Rows from block 4 of a small sound classifier, named by matrix and row number. Rows with one number belong to one neuron. Each number is 50 + 15 x the weight over its row's rms, rounded and kept within 0 to 99. All counts start at 0. After the name is the row's rms in percent of the matrix's.
After each neuron's rows are labels from the 100 clips, of 14848, where the neuron reaches its highest value: "top examples" is what is common among them. Only what is clearly more common there than usual is listed. The data: acted Russian speech (Dusha). In brackets: how many of the 100.
# fc1: MLP up (model.blocks.4.mlp.fc1.weight, 768x128), inputs 86-127
# fc2: MLP down (model.blocks.4.mlp.fc2.weight, 128x768, transposed), outputs 86-127

fc1.250 076:43 38 57 42 53 50 23 71 51 56 61 38 46 47 51 40 55 32 49 41 74 18 42 74 40 37 39 50 45 30 64 91 57 51 38 30 54 59 74 62 52 20
fc2.250 096:23 46 47 44 52 76 49 34 48 64 41 59 44 50 53 54 59 45 74 51 33 58 60 31 72 50 64 23 58 37 54 65 78 56 40 42 38 12 46 50 51 72
top examples: emotion: positive (70)

fc1.56 096:46 42 66 60 75 52 65 39 38 68 48 33 48 67 26 47 25 47 24 25 70 55 51 67 12 78 74 58 51 58 62 48 74 58 59 37 53 48 51 36 51 30
fc2.56 087:55 38 56 39 26 78 58 06 60 65 50 47 42 44 57 38 52 60 62 38 50 41 66 52 71 68 34 36 50 57 35 74 99 70 75 41 52 39 73 22 16 43
top examples: emotion: sad (72)

fc1.137 092:59 55 48 34 67 44 51 60 63 53 68 80 35 66 37 50 64 42 38 74 66 87 59 75 39 29 82 54 50 49 22 48 55 53 40 67 43 75 49 33 60 66
fc2.137 086:50 55 59 85 56 47 50 45 86 58 26 49 32 57 47 20 33 15 51 28 35 72 67 57 47 60 63 34 84 41 36 56 66 53 53 37 41 13 63 45 69 46
top examples: emotion: angry (52)

fc1.409 081:64 60 13 42 60 43 49 51 28 57 41 33 33 30 56 48 36 69 56 71 49 28 75 34 17 33 56 52 55 34 43 76 61 30 14 11 52 27 68 55 37 54
fc2.409 096:35 48 35 42 38 73 50 40 56 44 50 34 39 61 35 40 61 51 55 54 44 62 52 47 62 53 74 53 52 61 40 52 67 51 50 19 33 26 52 25 33 78
top examples: emotion: positive (45)

fc1.661 110:43 79 50 58 50 64 29 42 60 46 54 26 58 81 68 55 41 50 50 44 45 39 55 49 29 59 83 76 51 40 34 29 52 47 60 42 63 36 43 30 26 18
fc2.661 107:55 79 59 39 40 33 28 23 22 40 49 80 54 26 42 18 46 29 64 45 45 54 69 65 37 29 50 55 43 30 37 57 75 27 45 55 50 54 55 38 48 69
top examples: emotion: positive (47)

fc1.295 085:46 44 50 58 56 55 43 66 58 52 68 25 70 48 69 65 69 36 39 66 69 52 41 67 34 57 21 70 30 40 35 50 54 72 51 34 63 57 49 75 43 43
fc2.295 084:40 40 47 51 42 86 62 35 60 46 60 41 51 50 57 51 40 64 65 29 45 52 48 42 49 50 37 36 64 25 48 47 65 56 49 28 40 42 72 42 53 72
top examples: emotion: sad (71)

fc1.696 095:56 27 50 47 61 44 30 43 32 40 66 40 38 49 48 57 57 67 56 50 28 54 42 59 83 44 44 44 52 64 50 48 29 53 36 69 87 34 55 46 42 69
fc2.696 095:39 32 56 40 55 57 59 28 27 50 57 16 52 47 33 55 31 38 40 42 35 67 52 57 71 52 40 55 49 44 54 60 42 47 18 64 62 32 43 51 58 69
top examples: emotion: angry (72)

fc1.418 086:80 43 74 50 48 33 29 66 45 42 49 27 49 48 54 46 52 33 47 60 58 33 64 59 31 51 62 82 59 30 56 59 66 55 54 26 24 41 54 57 50 50
fc2.418 103:29 37 58 36 54 84 57 44 65 46 28 40 40 57 42 41 59 60 66 55 39 53 48 47 69 57 71 53 51 56 49 55 67 67 38 41 47 41 45 48 40 78
top examples: emotion: positive (39)

fc1.420 110:34 32 51 52 44 37 41 49 44 46 43 71 73 44 59 41 96 44 70 54 29 57 56 63 51 53 63 40 48 56 49 62 22 25 44 49 37 56 66 67 32 45
fc2.420 102:36 45 53 48 61 30 57 53 55 38 49 70 58 44 45 62 56 81 21 40 56 43 51 82 35 60 45 81 32 65 58 37 56 28 58 67 53 46 50 50 37 64
top examples: emotion: positive (55)

fc1.705 087:50 44 48 50 47 43 40 46 46 65 65 22 99 45 33 64 51 52 50 37 53 48 26 60 55 43 61 44 31 28 64 46 50 52 57 25 31 47 68 60 42 37
fc2.705 091:41 37 63 51 57 36 44 51 64 45 73 56 41 66 68 61 60 19 79 45 48 48 37 66 43 80 73 75 59 55 59 42 63 64 35 66 44 60 59 72 65 61
top examples: emotion: positive (68)

fc1.512 104:45 59 47 42 45 47 57 49 45 33 52 43 51 36 69 54 40 74 65 67 26 55 21 57 34 53 27 46 49 40 29 44 44 48 25 57 63 58 54 79 49 58
fc2.512 110:61 98 53 17 52 60 50 51 27 46 37 42 56 27 63 45 43 31 69 55 70 13 67 24 65 65 52 68 71 54 29 54 63 40 55 68 38 48 55 48 62 33
top examples: emotion: positive (48)

fc1.301 092:61 33 55 37 61 64 55 36 87 22 59 46 27 37 50 37 43 45 62 64 43 62 48 41 44 79 33 43 20 40 63 46 57 23 65 40 61 47 51 39 33 37
fc2.301 082:28 22 63 40 31 85 28 25 64 68 54 56 58 51 51 34 35 63 48 48 58 59 65 47 65 73 45 59 39 66 52 57 61 71 46 12 38 43 74 41 30 30
top examples: emotion: sad (76)

fc1.112 107:32 58 36 41 48 30 44 75 40 48 59 31 71 46 66 57 37 25 70 75 47 56 53 55 44 32 46 46 52 53 25 48 61 76 37 72 69 58 59 69 75 62
fc2.112 101:51 41 51 56 57 39 58 13 51 62 62 59 61 32 35 63 42 72 48 47 50 63 79 35 79 46 80 53 51 61 20 73 63 45 36 38 40 20 62 42 42 18
top examples: emotion: positive (53)

fc1.736 106:72 67 36 64 71 21 45 68 55 40 55 55 55 44 34 53 30 64 34 24 70 29 51 42 71 35 50 41 83 67 18 51 46 47 45 47 52 57 31 40 48 74
fc2.736 120:43 35 45 33 45 49 52 31 49 39 56 59 36 45 60 38 49 55 35 41 55 43 55 29 48 43 51 32 36 30 73 57 56 40 55 76 44 60 63 48 43 38
top examples: emotion: angry (59)

fc1.671 094:39 14 56 64 44 72 33 58 72 39 36 62 55 36 82 46 66 56 56 40 62 76 33 26 47 62 32 62 33 60 51 45 69 30 74 20 65 47 48 65 61 78
fc2.671 087:32 44 18 32 31 69 45 55 45 67 69 62 43 56 53 47 17 75 37 44 42 43 53 57 48 69 73 28 60 22 27 54 36 50 54 59 66 31 50 36 52 61
top examples: emotion: sad (58)

fc1.640 092:81 59 39 28 59 76 83 52 34 57 75 49 42 62 59 61 20 51 51 56 32 22 40 44 44 36 57 35 47 39 23 35 64 87 52 51 50 37 60 36 57 64
fc2.640 091:49 37 46 43 49 61 57 38 57 73 49 39 52 47 56 45 46 50 54 19 25 46 35 58 78 42 68 63 41 49 52 63 76 63 49 16 31 23 51 28 51 47
top examples: emotion: sad (58)

fc1.500 091:71 64 26 48 69 75 47 73 45 59 61 52 51 80 74 37 52 40 33 44 44 30 53 54 61 46 53 65 65 37 40 53 35 53 56 17 45 37 87 36 44 39
fc2.500 102:33 39 27 55 66 64 45 54 42 36 32 46 40 55 50 36 70 60 51 54 50 67 42 41 60 55 69 34 68 49 29 33 66 44 37 44 49 24 46 62 27 67
top examples: emotion: sad (80)

fc1.214 099:27 51 36 59 62 69 61 48 26 36 20 35 25 50 83 38 50 52 38 70 36 55 13 46 61 63 65 39 51 70 22 34 44 45 66 48 62 43 53 62 78 77
fc2.214 101:64 61 54 45 37 51 66 54 29 55 64 38 62 35 30 50 70 63 17 61 43 66 66 56 43 39 53 54 30 26 81 45 49 19 54 38 45 50 59 70 45 46
top examples: emotion: sad (76)

fc1.241 091:53 42 45 40 50 50 78 13 45 59 42 62 63 65 31 35 46 32 46 55 37 43 50 47 51 42 62 56 38 53 99 56 36 38 53 43 25 26 73 42 33 52
fc2.241 089:54 32 54 48 21 75 46 43 32 33 58 36 24 67 59 60 57 59 46 42 36 54 49 62 56 51 55 52 52 35 45 31 46 41 35 72 29 19 56 64 57 25
top examples: emotion: sad (67)

fc1.413 107:42 45 40 50 47 63 71 00 38 23 51 64 50 28 71 38 34 61 52 36 19 63 60 40 57 34 44 63 42 57 67 90 29 29 65 48 62 43 39 63 23 42
fc2.413 095:39 36 66 61 45 80 41 31 46 64 62 67 27 79 68 49 43 72 41 56 67 29 54 52 71 67 43 42 80 52 44 53 37 48 51 48 50 47 53 22 35 50
top examples: emotion: sad (60)

fc1.755 104:56 36 65 64 49 37 59 52 73 35 19 31 45 65 47 75 42 66 44 59 51 50 32 39 38 29 52 54 45 41 45 69 29 68 69 66 52 51 57 61 20 65
fc2.755 110:72 38 45 62 66 22 69 38 35 59 07 55 50 43 43 55 44 79 78 66 66 47 62 45 25 40 33 44 68 51 36 47 73 28 27 45 65 54 43 68 54 56
top examples: emotion: positive (41)

fc1.759 090:58 14 37 75 70 27 75 71 62 39 37 19 41 46 76 43 68 34 23 45 50 34 44 52 29 25 45 46 45 52 52 53 67 45 56 56 28 65 53 69 29 58
fc2.759 107:33 29 50 27 58 85 52 47 52 53 40 35 54 45 54 47 55 66 64 50 45 63 41 58 73 49 69 55 45 59 43 68 74 43 40 44 40 27 56 22 37 72
top examples: emotion: angry (53); emotion: positive (41)

fc1.350 080:43 33 37 55 32 43 67 72 52 73 25 32 77 55 69 39 51 68 52 66 53 46 51 56 62 61 64 64 55 60 48 45 28 54 60 67 40 56 38 63 15 37
fc2.350 095:46 28 50 43 58 77 67 39 60 53 38 46 48 53 46 46 60 55 66 54 33 64 46 58 60 33 54 56 69 62 38 59 71 65 43 41 33 09 56 25 47 85
top examples: emotion: positive (48)

fc1.679 106:38 38 54 65 68 73 37 62 31 59 51 46 34 41 51 69 50 53 41 67 61 46 61 41 93 58 58 51 59 55 65 51 60 60 52 88 48 51 51 39 57 58
fc2.679 101:52 26 87 79 24 35 45 30 64 55 30 18 45 30 32 29 55 59 63 72 33 62 63 66 47 53 37 64 48 24 42 40 56 30 66 75 57 74 61 40 72 56
top examples: emotion: sad (59)

fc1.449 083:53 39 36 45 54 92 85 47 76 49 34 66 47 63 31 34 38 29 43 67 35 58 26 38 36 65 44 19 49 56 62 78 62 31 78 29 24 39 55 39 58 68
fc2.449 074:38 56 46 19 22 99 48 39 62 74 44 43 76 44 58 56 42 68 49 64 53 46 53 38 47 64 50 37 46 40 47 58 58 69 52 42 40 42 55 23 51 38
top examples: emotion: sad (83)

fc1.433 107:37 94 70 32 62 40 44 24 53 45 74 33 43 34 51 43 23 63 49 48 26 48 31 73 61 41 50 50 44 80 38 33 53 51 54 42 40 59 47 43 28 71
fc2.433 124:76 64 45 47 65 45 57 48 21 55 45 43 48 17 40 57 49 39 55 38 64 28 47 41 48 17 30 64 57 62 53 67 42 46 41 78 53 61 47 58 78 34
top examples: emotion: sad (69)

fc1.748 109:52 33 83 47 31 36 27 33 34 46 28 38 31 72 48 43 56 19 69 78 54 75 56 60 62 44 30 56 22 49 39 39 40 36 73 28 36 51 57 57 40 55
fc2.748 105:65 57 29 51 65 47 70 42 25 32 74 35 66 54 56 59 62 43 52 67 53 49 49 33 47 45 51 76 06 18 39 65 44 38 41 48 74 61 64 46 57 18
top examples: emotion: sad (69)

fc1.5 096:77 42 41 45 52 40 37 21 82 60 71 43 40 44 71 53 36 50 29 71 25 65 77 61 88 48 65 48 41 74 56 36 74 42 51 35 60 53 62 45 77 19
fc2.5 090:47 41 38 67 35 55 41 30 63 53 46 59 39 74 67 41 18 37 33 39 58 73 55 42 54 76 55 64 75 47 60 54 38 67 70 43 52 24 85 53 33 23
top examples: emotion: sad (68)

fc1.294 106:60 45 36 51 43 58 64 58 49 48 54 45 58 17 34 35 58 48 28 59 42 65 42 52 23 52 30 33 52 48 55 45 48 37 47 76 26 58 41 67 21 46
fc2.294 100:45 54 67 43 54 35 45 65 51 31 28 43 64 48 53 32 39 68 47 82 74 52 46 56 56 57 30 37 90 30 43 40 64 46 81 32 39 35 51 41 78 39
top examples: emotion: positive (55)

fc1.349 093:70 48 63 69 53 34 43 57 73 45 66 42 62 38 58 36 47 74 51 45 45 59 56 60 51 33 58 39 69 66 47 48 43 48 41 55 50 43 46 57 42 90
fc2.349 100:40 36 53 26 44 60 45 55 32 49 21 50 44 59 80 36 35 44 62 52 37 54 49 42 61 67 59 49 58 56 49 69 63 60 23 42 59 20 50 35 48 56
top examples: emotion: angry (79)

fc1.744 099:83 44 70 41 47 25 47 57 56 69 79 06 69 39 61 38 48 50 33 31 55 35 76 75 44 50 49 36 41 57 53 58 57 81 57 25 45 76 32 37 56 49
fc2.744 088:62 36 70 30 25 27 63 74 31 46 15 53 51 42 31 70 56 36 63 54 49 54 64 26 61 63 42 76 37 45 59 38 59 57 40 38 30 19 42 39 65 43
top examples: emotion: angry (44)

fc1.102 100:79 48 61 62 75 31 48 55 70 50 58 75 46 39 58 67 60 46 51 76 50 28 35 30 70 37 70 63 78 35 46 34 33 66 35 30 30 36 26 62 33 49
fc2.102 107:21 62 38 68 51 45 54 68 32 16 22 29 35 71 58 57 40 69 54 54 50 22 67 14 72 28 88 61 40 40 59 69 59 49 43 72 46 41 69 50 68 73
top examples: emotion: sad (69)

fc1.455 114:29 58 41 48 35 42 32 52 69 52 27 58 44 57 35 50 66 51 42 65 49 45 65 48 60 58 55 35 45 59 27 36 57 28 47 43 44 56 24 62 65 53
fc2.455 106:14 45 58 45 72 52 33 71 64 51 68 09 58 79 34 51 50 51 31 58 28 46 43 40 65 46 48 42 46 20 46 44 65 57 47 34 50 49 54 62 31 37
top examples: emotion: sad (68)

fc1.509 102:31 48 36 38 56 70 45 10 53 32 34 54 46 65 52 65 47 29 62 68 44 64 55 43 47 79 35 63 46 38 50 43 73 33 41 40 35 52 47 67 42 25
fc2.509 123:52 38 49 36 41 77 38 40 56 59 63 55 35 53 96 36 50 55 21 45 59 32 32 57 45 51 34 62 44 66 64 38 46 46 52 71 70 36 76 53 52 15
top examples: emotion: sad (90)

fc1.50 083:54 54 41 44 59 50 67 25 79 52 47 48 33 57 68 28 57 10 51 97 54 81 28 53 46 51 34 44 37 50 54 67 62 49 67 32 58 42 56 59 56 49
fc2.50 082:53 20 44 28 40 76 46 28 46 63 51 30 62 74 49 43 44 87 29 48 49 59 57 31 38 80 57 56 55 43 45 44 61 56 34 43 50 26 50 34 48 29
top examples: emotion: sad (86)

fc1.483 111:34 78 40 66 55 68 40 17 32 28 82 17 50 45 63 43 68 39 49 47 69 53 35 63 68 44 61 44 40 39 76 58 27 59 33 45 43 42 57 44 49 61
fc2.483 098:82 47 41 49 27 17 94 50 59 52 60 50 49 34 46 44 59 69 45 60 68 62 53 59 77 43 51 64 81 59 54 42 54 34 19 31 61 62 50 47 60 29
top examples: emotion: sad (59)

fc1.283 101:58 35 55 65 52 46 29 70 31 48 54 30 22 67 72 39 43 65 51 19 39 49 25 66 85 36 48 55 44 54 55 42 45 38 23 30 38 31 41 82 45 41
fc2.283 094:43 57 76 62 35 97 62 43 55 43 66 55 48 32 34 29 61 48 55 55 71 54 44 33 56 75 45 41 62 25 37 69 47 65 55 31 35 13 48 33 45 37
top examples: emotion: positive (45)

fc1.443 082:44 48 66 47 48 74 93 22 61 58 58 55 41 65 40 55 43 34 49 64 87 44 52 60 40 58 39 32 39 64 40 42 65 48 67 56 60 41 60 56 46 50
fc2.443 080:43 27 49 20 28 64 30 23 70 76 35 45 51 69 67 43 45 55 48 48 41 69 43 37 46 67 61 40 55 58 22 65 62 58 71 29 30 42 79 45 44 47
top examples: emotion: sad (80)

fc1.161 096:37 32 51 60 76 33 32 88 62 67 34 50 41 57 36 68 64 74 44 47 61 82 64 80 78 60 56 45 70 60 49 44 27 58 57 57 42 52 28 48 55 61
fc2.161 087:44 52 54 60 45 36 68 36 65 50 53 68 42 62 43 60 45 54 54 49 45 62 45 83 52 44 33 57 55 55 35 50 53 55 37 47 39 06 66 23 58 64
top examples: emotion: positive (43)

fc1.510 104:49 38 56 86 39 26 42 38 26 45 58 46 54 74 74 45 53 43 43 38 58 56 64 50 50 79 72 47 72 32 29 49 65 51 19 74 47 32 56 56 53 75
fc2.510 105:36 50 53 58 39 44 34 67 38 27 52 73 36 75 51 56 51 43 62 33 75 64 70 33 47 42 46 27 30 61 00 62 70 50 55 45 65 39 61 59 65 33
top examples: emotion: angry (42)

fc1.608 102:57 62 36 35 59 77 31 59 33 80 70 50 70 54 23 32 60 36 53 36 63 60 51 64 46 67 29 77 54 65 63 55 62 42 56 49 09 66 33 52 58 86
fc2.608 094:39 34 66 65 33 59 52 89 61 71 52 45 12 67 43 57 33 56 79 67 50 47 59 61 58 31 76 44 53 55 33 51 52 49 42 38 39 21 64 38 77 78
top examples: emotion: sad (54)

fc1.124 099:58 49 35 52 47 41 57 67 43 46 14 57 72 53 42 70 72 56 51 81 54 44 37 57 45 44 41 63 54 34 61 46 42 42 44 56 41 41 42 48 69 67
fc2.124 091:40 39 38 34 44 86 50 43 55 63 23 46 42 52 59 61 42 42 69 43 37 44 35 53 69 40 70 47 54 66 59 42 65 54 53 49 53 19 51 38 39 65
top examples: emotion: positive (43)

fc1.766 107:67 44 33 26 73 42 55 31 42 41 48 65 52 21 61 39 79 68 54 62 43 44 47 74 59 35 49 04 65 74 54 38 62 49 31 44 85 46 56 33 55 68
fc2.766 093:69 42 45 33 41 49 60 75 32 58 40 48 60 47 48 57 37 45 79 57 40 49 60 38 87 37 46 60 45 50 68 47 35 55 33 44 35 37 36 38 39 45
top examples: emotion: angry (74)

fc1.666 102:44 31 28 56 44 32 39 45 70 43 51 58 61 52 34 51 60 39 80 58 53 35 21 52 45 50 25 46 25 40 34 55 55 71 57 39 40 61 47 59 30 60
fc2.666 091:53 55 65 54 57 63 11 61 21 79 43 59 40 46 59 28 75 48 68 40 37 25 67 41 56 41 40 49 36 31 31 46 54 65 60 71 50 38 59 55 51 31
top examples: emotion: positive (43)

fc1.751 071:68 38 29 42 29 52 71 43 65 54 53 34 27 59 43 47 54 38 38 64 64 31 35 34 45 63 67 63 53 63 39 52 54 55 54 76 29 72 36 39 52 40
fc2.751 094:35 51 49 38 70 74 51 26 56 55 29 53 54 55 51 63 62 52 72 50 46 58 41 48 77 49 47 39 50 45 40 53 57 72 44 33 46 15 59 30 43 79
top examples: emotion: positive (49)

fc1.629 088:48 58 40 46 50 42 31 37 41 62 38 49 43 43 46 54 46 47 43 56 66 48 38 27 63 39 48 47 73 58 59 30 53 38 73 38 46 60 65 51 89 16
fc2.629 084:45 55 58 13 62 77 52 31 73 66 40 38 48 54 25 43 62 55 47 71 46 64 42 21 67 50 57 55 34 51 38 53 42 65 35 71 39 16 47 28 38 65
top examples: emotion: positive (39)

fc1.221 092:76 80 59 40 94 29 59 64 38 44 54 52 35 40 70 74 52 31 29 33 53 55 79 49 38 53 57 42 59 60 54 79 79 64 34 38 39 23 51 32 61 64
fc2.221 106:51 55 44 46 37 70 52 65 63 43 18 63 37 63 48 47 40 64 70 53 28 51 39 42 75 48 59 52 50 42 57 40 66 26 35 46 61 36 57 48 38 74
top examples: emotion: sad (57)

fc1.162 102:63 25 69 56 41 33 24 54 60 49 37 42 32 32 80 48 59 40 56 86 38 68 53 60 49 71 61 38 72 48 53 34 36 50 93 47 66 27 61 68 67 51
fc2.162 100:44 73 34 78 57 56 56 70 24 41 42 56 24 49 38 51 44 49 17 44 52 57 48 43 74 45 36 56 47 34 62 43 32 43 45 41 62 56 46 29 59 47
top examples: emotion: sad (70)

fc1.644 104:55 65 47 45 34 52 52 71 62 59 64 58 42 23 38 56 61 09 65 51 45 74 50 51 39 60 37 52 46 58 42 64 38 52 16 42 38 60 43 52 47 24
fc2.644 104:39 73 19 52 40 75 55 45 43 44 38 50 46 46 92 37 13 51 50 26 43 39 44 47 37 54 34 53 41 40 66 39 11 44 36 81 60 46 48 78 54 58
top examples: emotion: positive (40)

fc1.85 112:34 47 68 52 58 64 45 30 61 38 69 76 21 57 35 54 43 32 34 67 32 49 44 41 55 69 59 46 32 53 68 51 42 42 35 22 52 50 53 66 61 35
fc2.85 125:46 44 44 76 36 83 55 65 54 54 67 52 60 67 87 46 21 42 37 55 67 42 46 67 54 29 38 83 30 41 81 66 41 59 40 57 55 65 64 23 59 26
top examples: emotion: sad (79)

fc1.232 103:65 59 41 42 58 43 27 33 33 52 39 48 36 34 59 63 32 48 32 68 23 62 74 47 44 40 49 79 62 46 53 54 40 26 70 29 41 53 70 28 37 45
fc2.232 105:58 60 48 73 56 53 64 57 32 63 59 86 45 59 75 32 43 47 57 54 58 37 62 65 41 56 50 51 58 50 46 67 65 34 45 78 47 48 29 65 52 49
top examples: emotion: sad (75)

fc1.394 079:69 04 62 63 77 63 55 42 74 53 54 55 20 36 68 50 39 57 66 53 51 73 27 52 54 68 56 43 30 42 65 49 65 42 50 56 76 43 50 71 37 54
fc2.394 084:25 49 54 45 32 82 21 37 57 66 58 25 56 69 53 45 25 46 22 33 68 61 56 38 70 54 23 34 59 58 52 55 58 49 69 30 50 23 63 37 24 32
top examples: emotion: sad (75)

fc1.422 101:31 36 83 61 47 19 50 36 54 79 39 65 37 50 24 24 63 77 63 48 56 23 59 64 52 24 37 30 30 42 47 44 72 55 53 60 51 26 68 55 57 52
fc2.422 097:20 40 62 68 27 34 25 72 59 64 36 54 52 54 53 68 49 58 41 72 78 50 54 54 50 38 34 68 71 36 43 44 56 63 41 45 66 24 54 71 52 50
top examples: emotion: angry (39)

fc1.695 102:46 45 51 53 67 79 52 58 49 36 29 67 36 80 55 53 63 65 68 18 54 42 39 62 64 14 31 42 32 63 43 54 31 69 56 43 70 07 50 49 66 45
fc2.695 110:68 72 35 43 58 27 51 64 24 68 49 57 43 40 36 33 56 73 00 54 49 45 70 58 59 51 40 19 42 29 57 37 38 47 46 41 62 57 36 45 51 58
top examples: emotion: sad (63)

fc1.682 081:93 44 14 58 49 57 50 83 33 63 65 45 24 72 65 40 46 33 53 45 64 25 45 49 43 62 24 44 55 43 49 43 56 55 49 42 62 39 59 53 39 66
fc2.682 094:34 40 34 59 56 63 53 50 60 36 28 37 54 61 43 37 53 58 64 44 34 67 52 43 77 29 81 51 35 44 34 37 73 38 44 57 41 21 49 47 31 85
top examples: emotion: sad (62)

fc1.307 092:54 49 33 39 78 43 48 67 31 15 47 52 63 51 49 51 51 20 67 40 52 60 30 72 02 38 34 37 60 47 40 49 63 35 42 46 30 53 53 38 22 61
fc2.307 097:36 17 39 30 39 75 70 30 45 55 48 72 43 45 56 32 57 52 52 63 50 58 47 23 60 66 26 37 36 60 47 64 38 72 54 49 46 29 49 38 38 59
top examples: emotion: positive (43)

fc1.624 073:48 59 44 10 48 33 70 44 36 77 62 61 58 55 53 57 28 47 58 56 52 37 58 34 42 27 59 90 59 48 59 70 61 65 50 53 42 54 59 51 34 47
fc2.624 098:45 26 37 44 50 76 64 30 52 48 44 35 48 49 34 46 61 58 74 45 32 73 42 45 70 48 58 47 63 49 41 57 58 55 42 33 35 15 35 31 37 66
top examples: emotion: angry (49)

fc1.743 104:60 42 34 68 57 80 19 28 26 50 86 47 15 61 39 47 36 47 38 38 45 45 77 44 36 44 66 30 62 71 43 36 61 52 55 68 40 50 61 80 23 31
fc2.743 107:39 18 55 52 45 50 41 38 62 50 46 40 09 58 60 54 63 44 61 58 43 55 39 30 63 62 56 44 49 69 63 60 63 40 62 36 44 11 61 43 53 62
top examples: emotion: positive (39)

fc1.110 090:67 55 33 77 71 48 44 40 49 77 62 64 56 53 41 42 61 56 39 30 50 34 45 55 35 33 43 63 64 32 62 64 64 43 17 65 41 54 56 59 40 35
fc2.110 101:25 40 41 34 48 75 48 39 51 49 40 51 43 69 59 48 50 49 69 58 49 63 43 54 65 66 62 43 72 45 40 55 74 54 46 42 39 18 44 35 49 81
top examples: emotion: positive (52)

fc1.482 104:66 46 55 12 42 41 55 53 61 59 43 48 31 48 37 34 67 48 64 27 49 48 29 55 63 21 47 23 29 72 29 55 67 81 46 54 70 77 43 55 45 54
fc2.482 097:33 27 32 44 45 61 69 37 37 61 37 34 62 31 71 46 78 46 39 67 36 70 57 65 60 58 33 61 89 59 56 53 46 41 46 75 64 47 47 41 32 52
top examples: emotion: angry (54)

fc1.134 102:19 52 40 39 91 37 39 35 51 49 60 47 48 31 58 58 57 35 53 44 56 22 51 71 12 54 50 49 47 52 39 25 54 42 42 53 47 44 61 53 68 27
fc2.134 114:59 42 40 68 60 34 39 46 39 45 68 80 49 34 48 65 54 55 38 42 62 34 49 70 59 51 63 54 59 57 48 65 68 61 37 45 64 70 52 50 99 31
top examples: emotion: sad (57)

fc1.109 098:35 46 66 51 39 41 43 48 45 47 71 60 75 60 45 50 28 55 57 59 61 73 35 41 80 44 44 55 48 40 37 77 69 44 55 70 84 31 54 30 58 69
fc2.109 102:36 56 49 57 48 60 44 37 32 33 86 42 45 56 43 50 55 39 57 42 46 62 61 59 55 45 66 50 38 17 33 65 51 39 62 60 49 52 62 45 53 65
top examples: emotion: positive (48)

fc1.37 103:55 41 42 57 59 36 48 27 43 53 62 61 51 53 17 41 31 57 49 42 40 32 57 59 57 49 61 48 47 51 41 71 63 57 57 37 28 30 25 45 55 37
fc2.37 111:69 36 46 67 39 22 51 61 55 57 52 69 43 58 66 34 57 75 40 66 75 44 34 82 47 43 37 57 56 62 53 47 51 43 50 68 53 57 52 42 65 39
top examples: emotion: sad (56)

fc1.513 112:46 71 55 36 50 47 63 47 65 37 45 59 36 27 48 84 60 54 44 50 28 51 20 60 71 34 71 67 59 49 96 76 25 65 61 43 65 31 44 26 62 60
fc2.513 104:68 16 51 54 44 74 57 46 36 49 54 60 69 42 33 37 53 53 60 42 43 60 60 62 16 45 52 56 68 63 74 67 43 57 58 40 63 61 47 53 45 55
top examples: emotion: sad (56)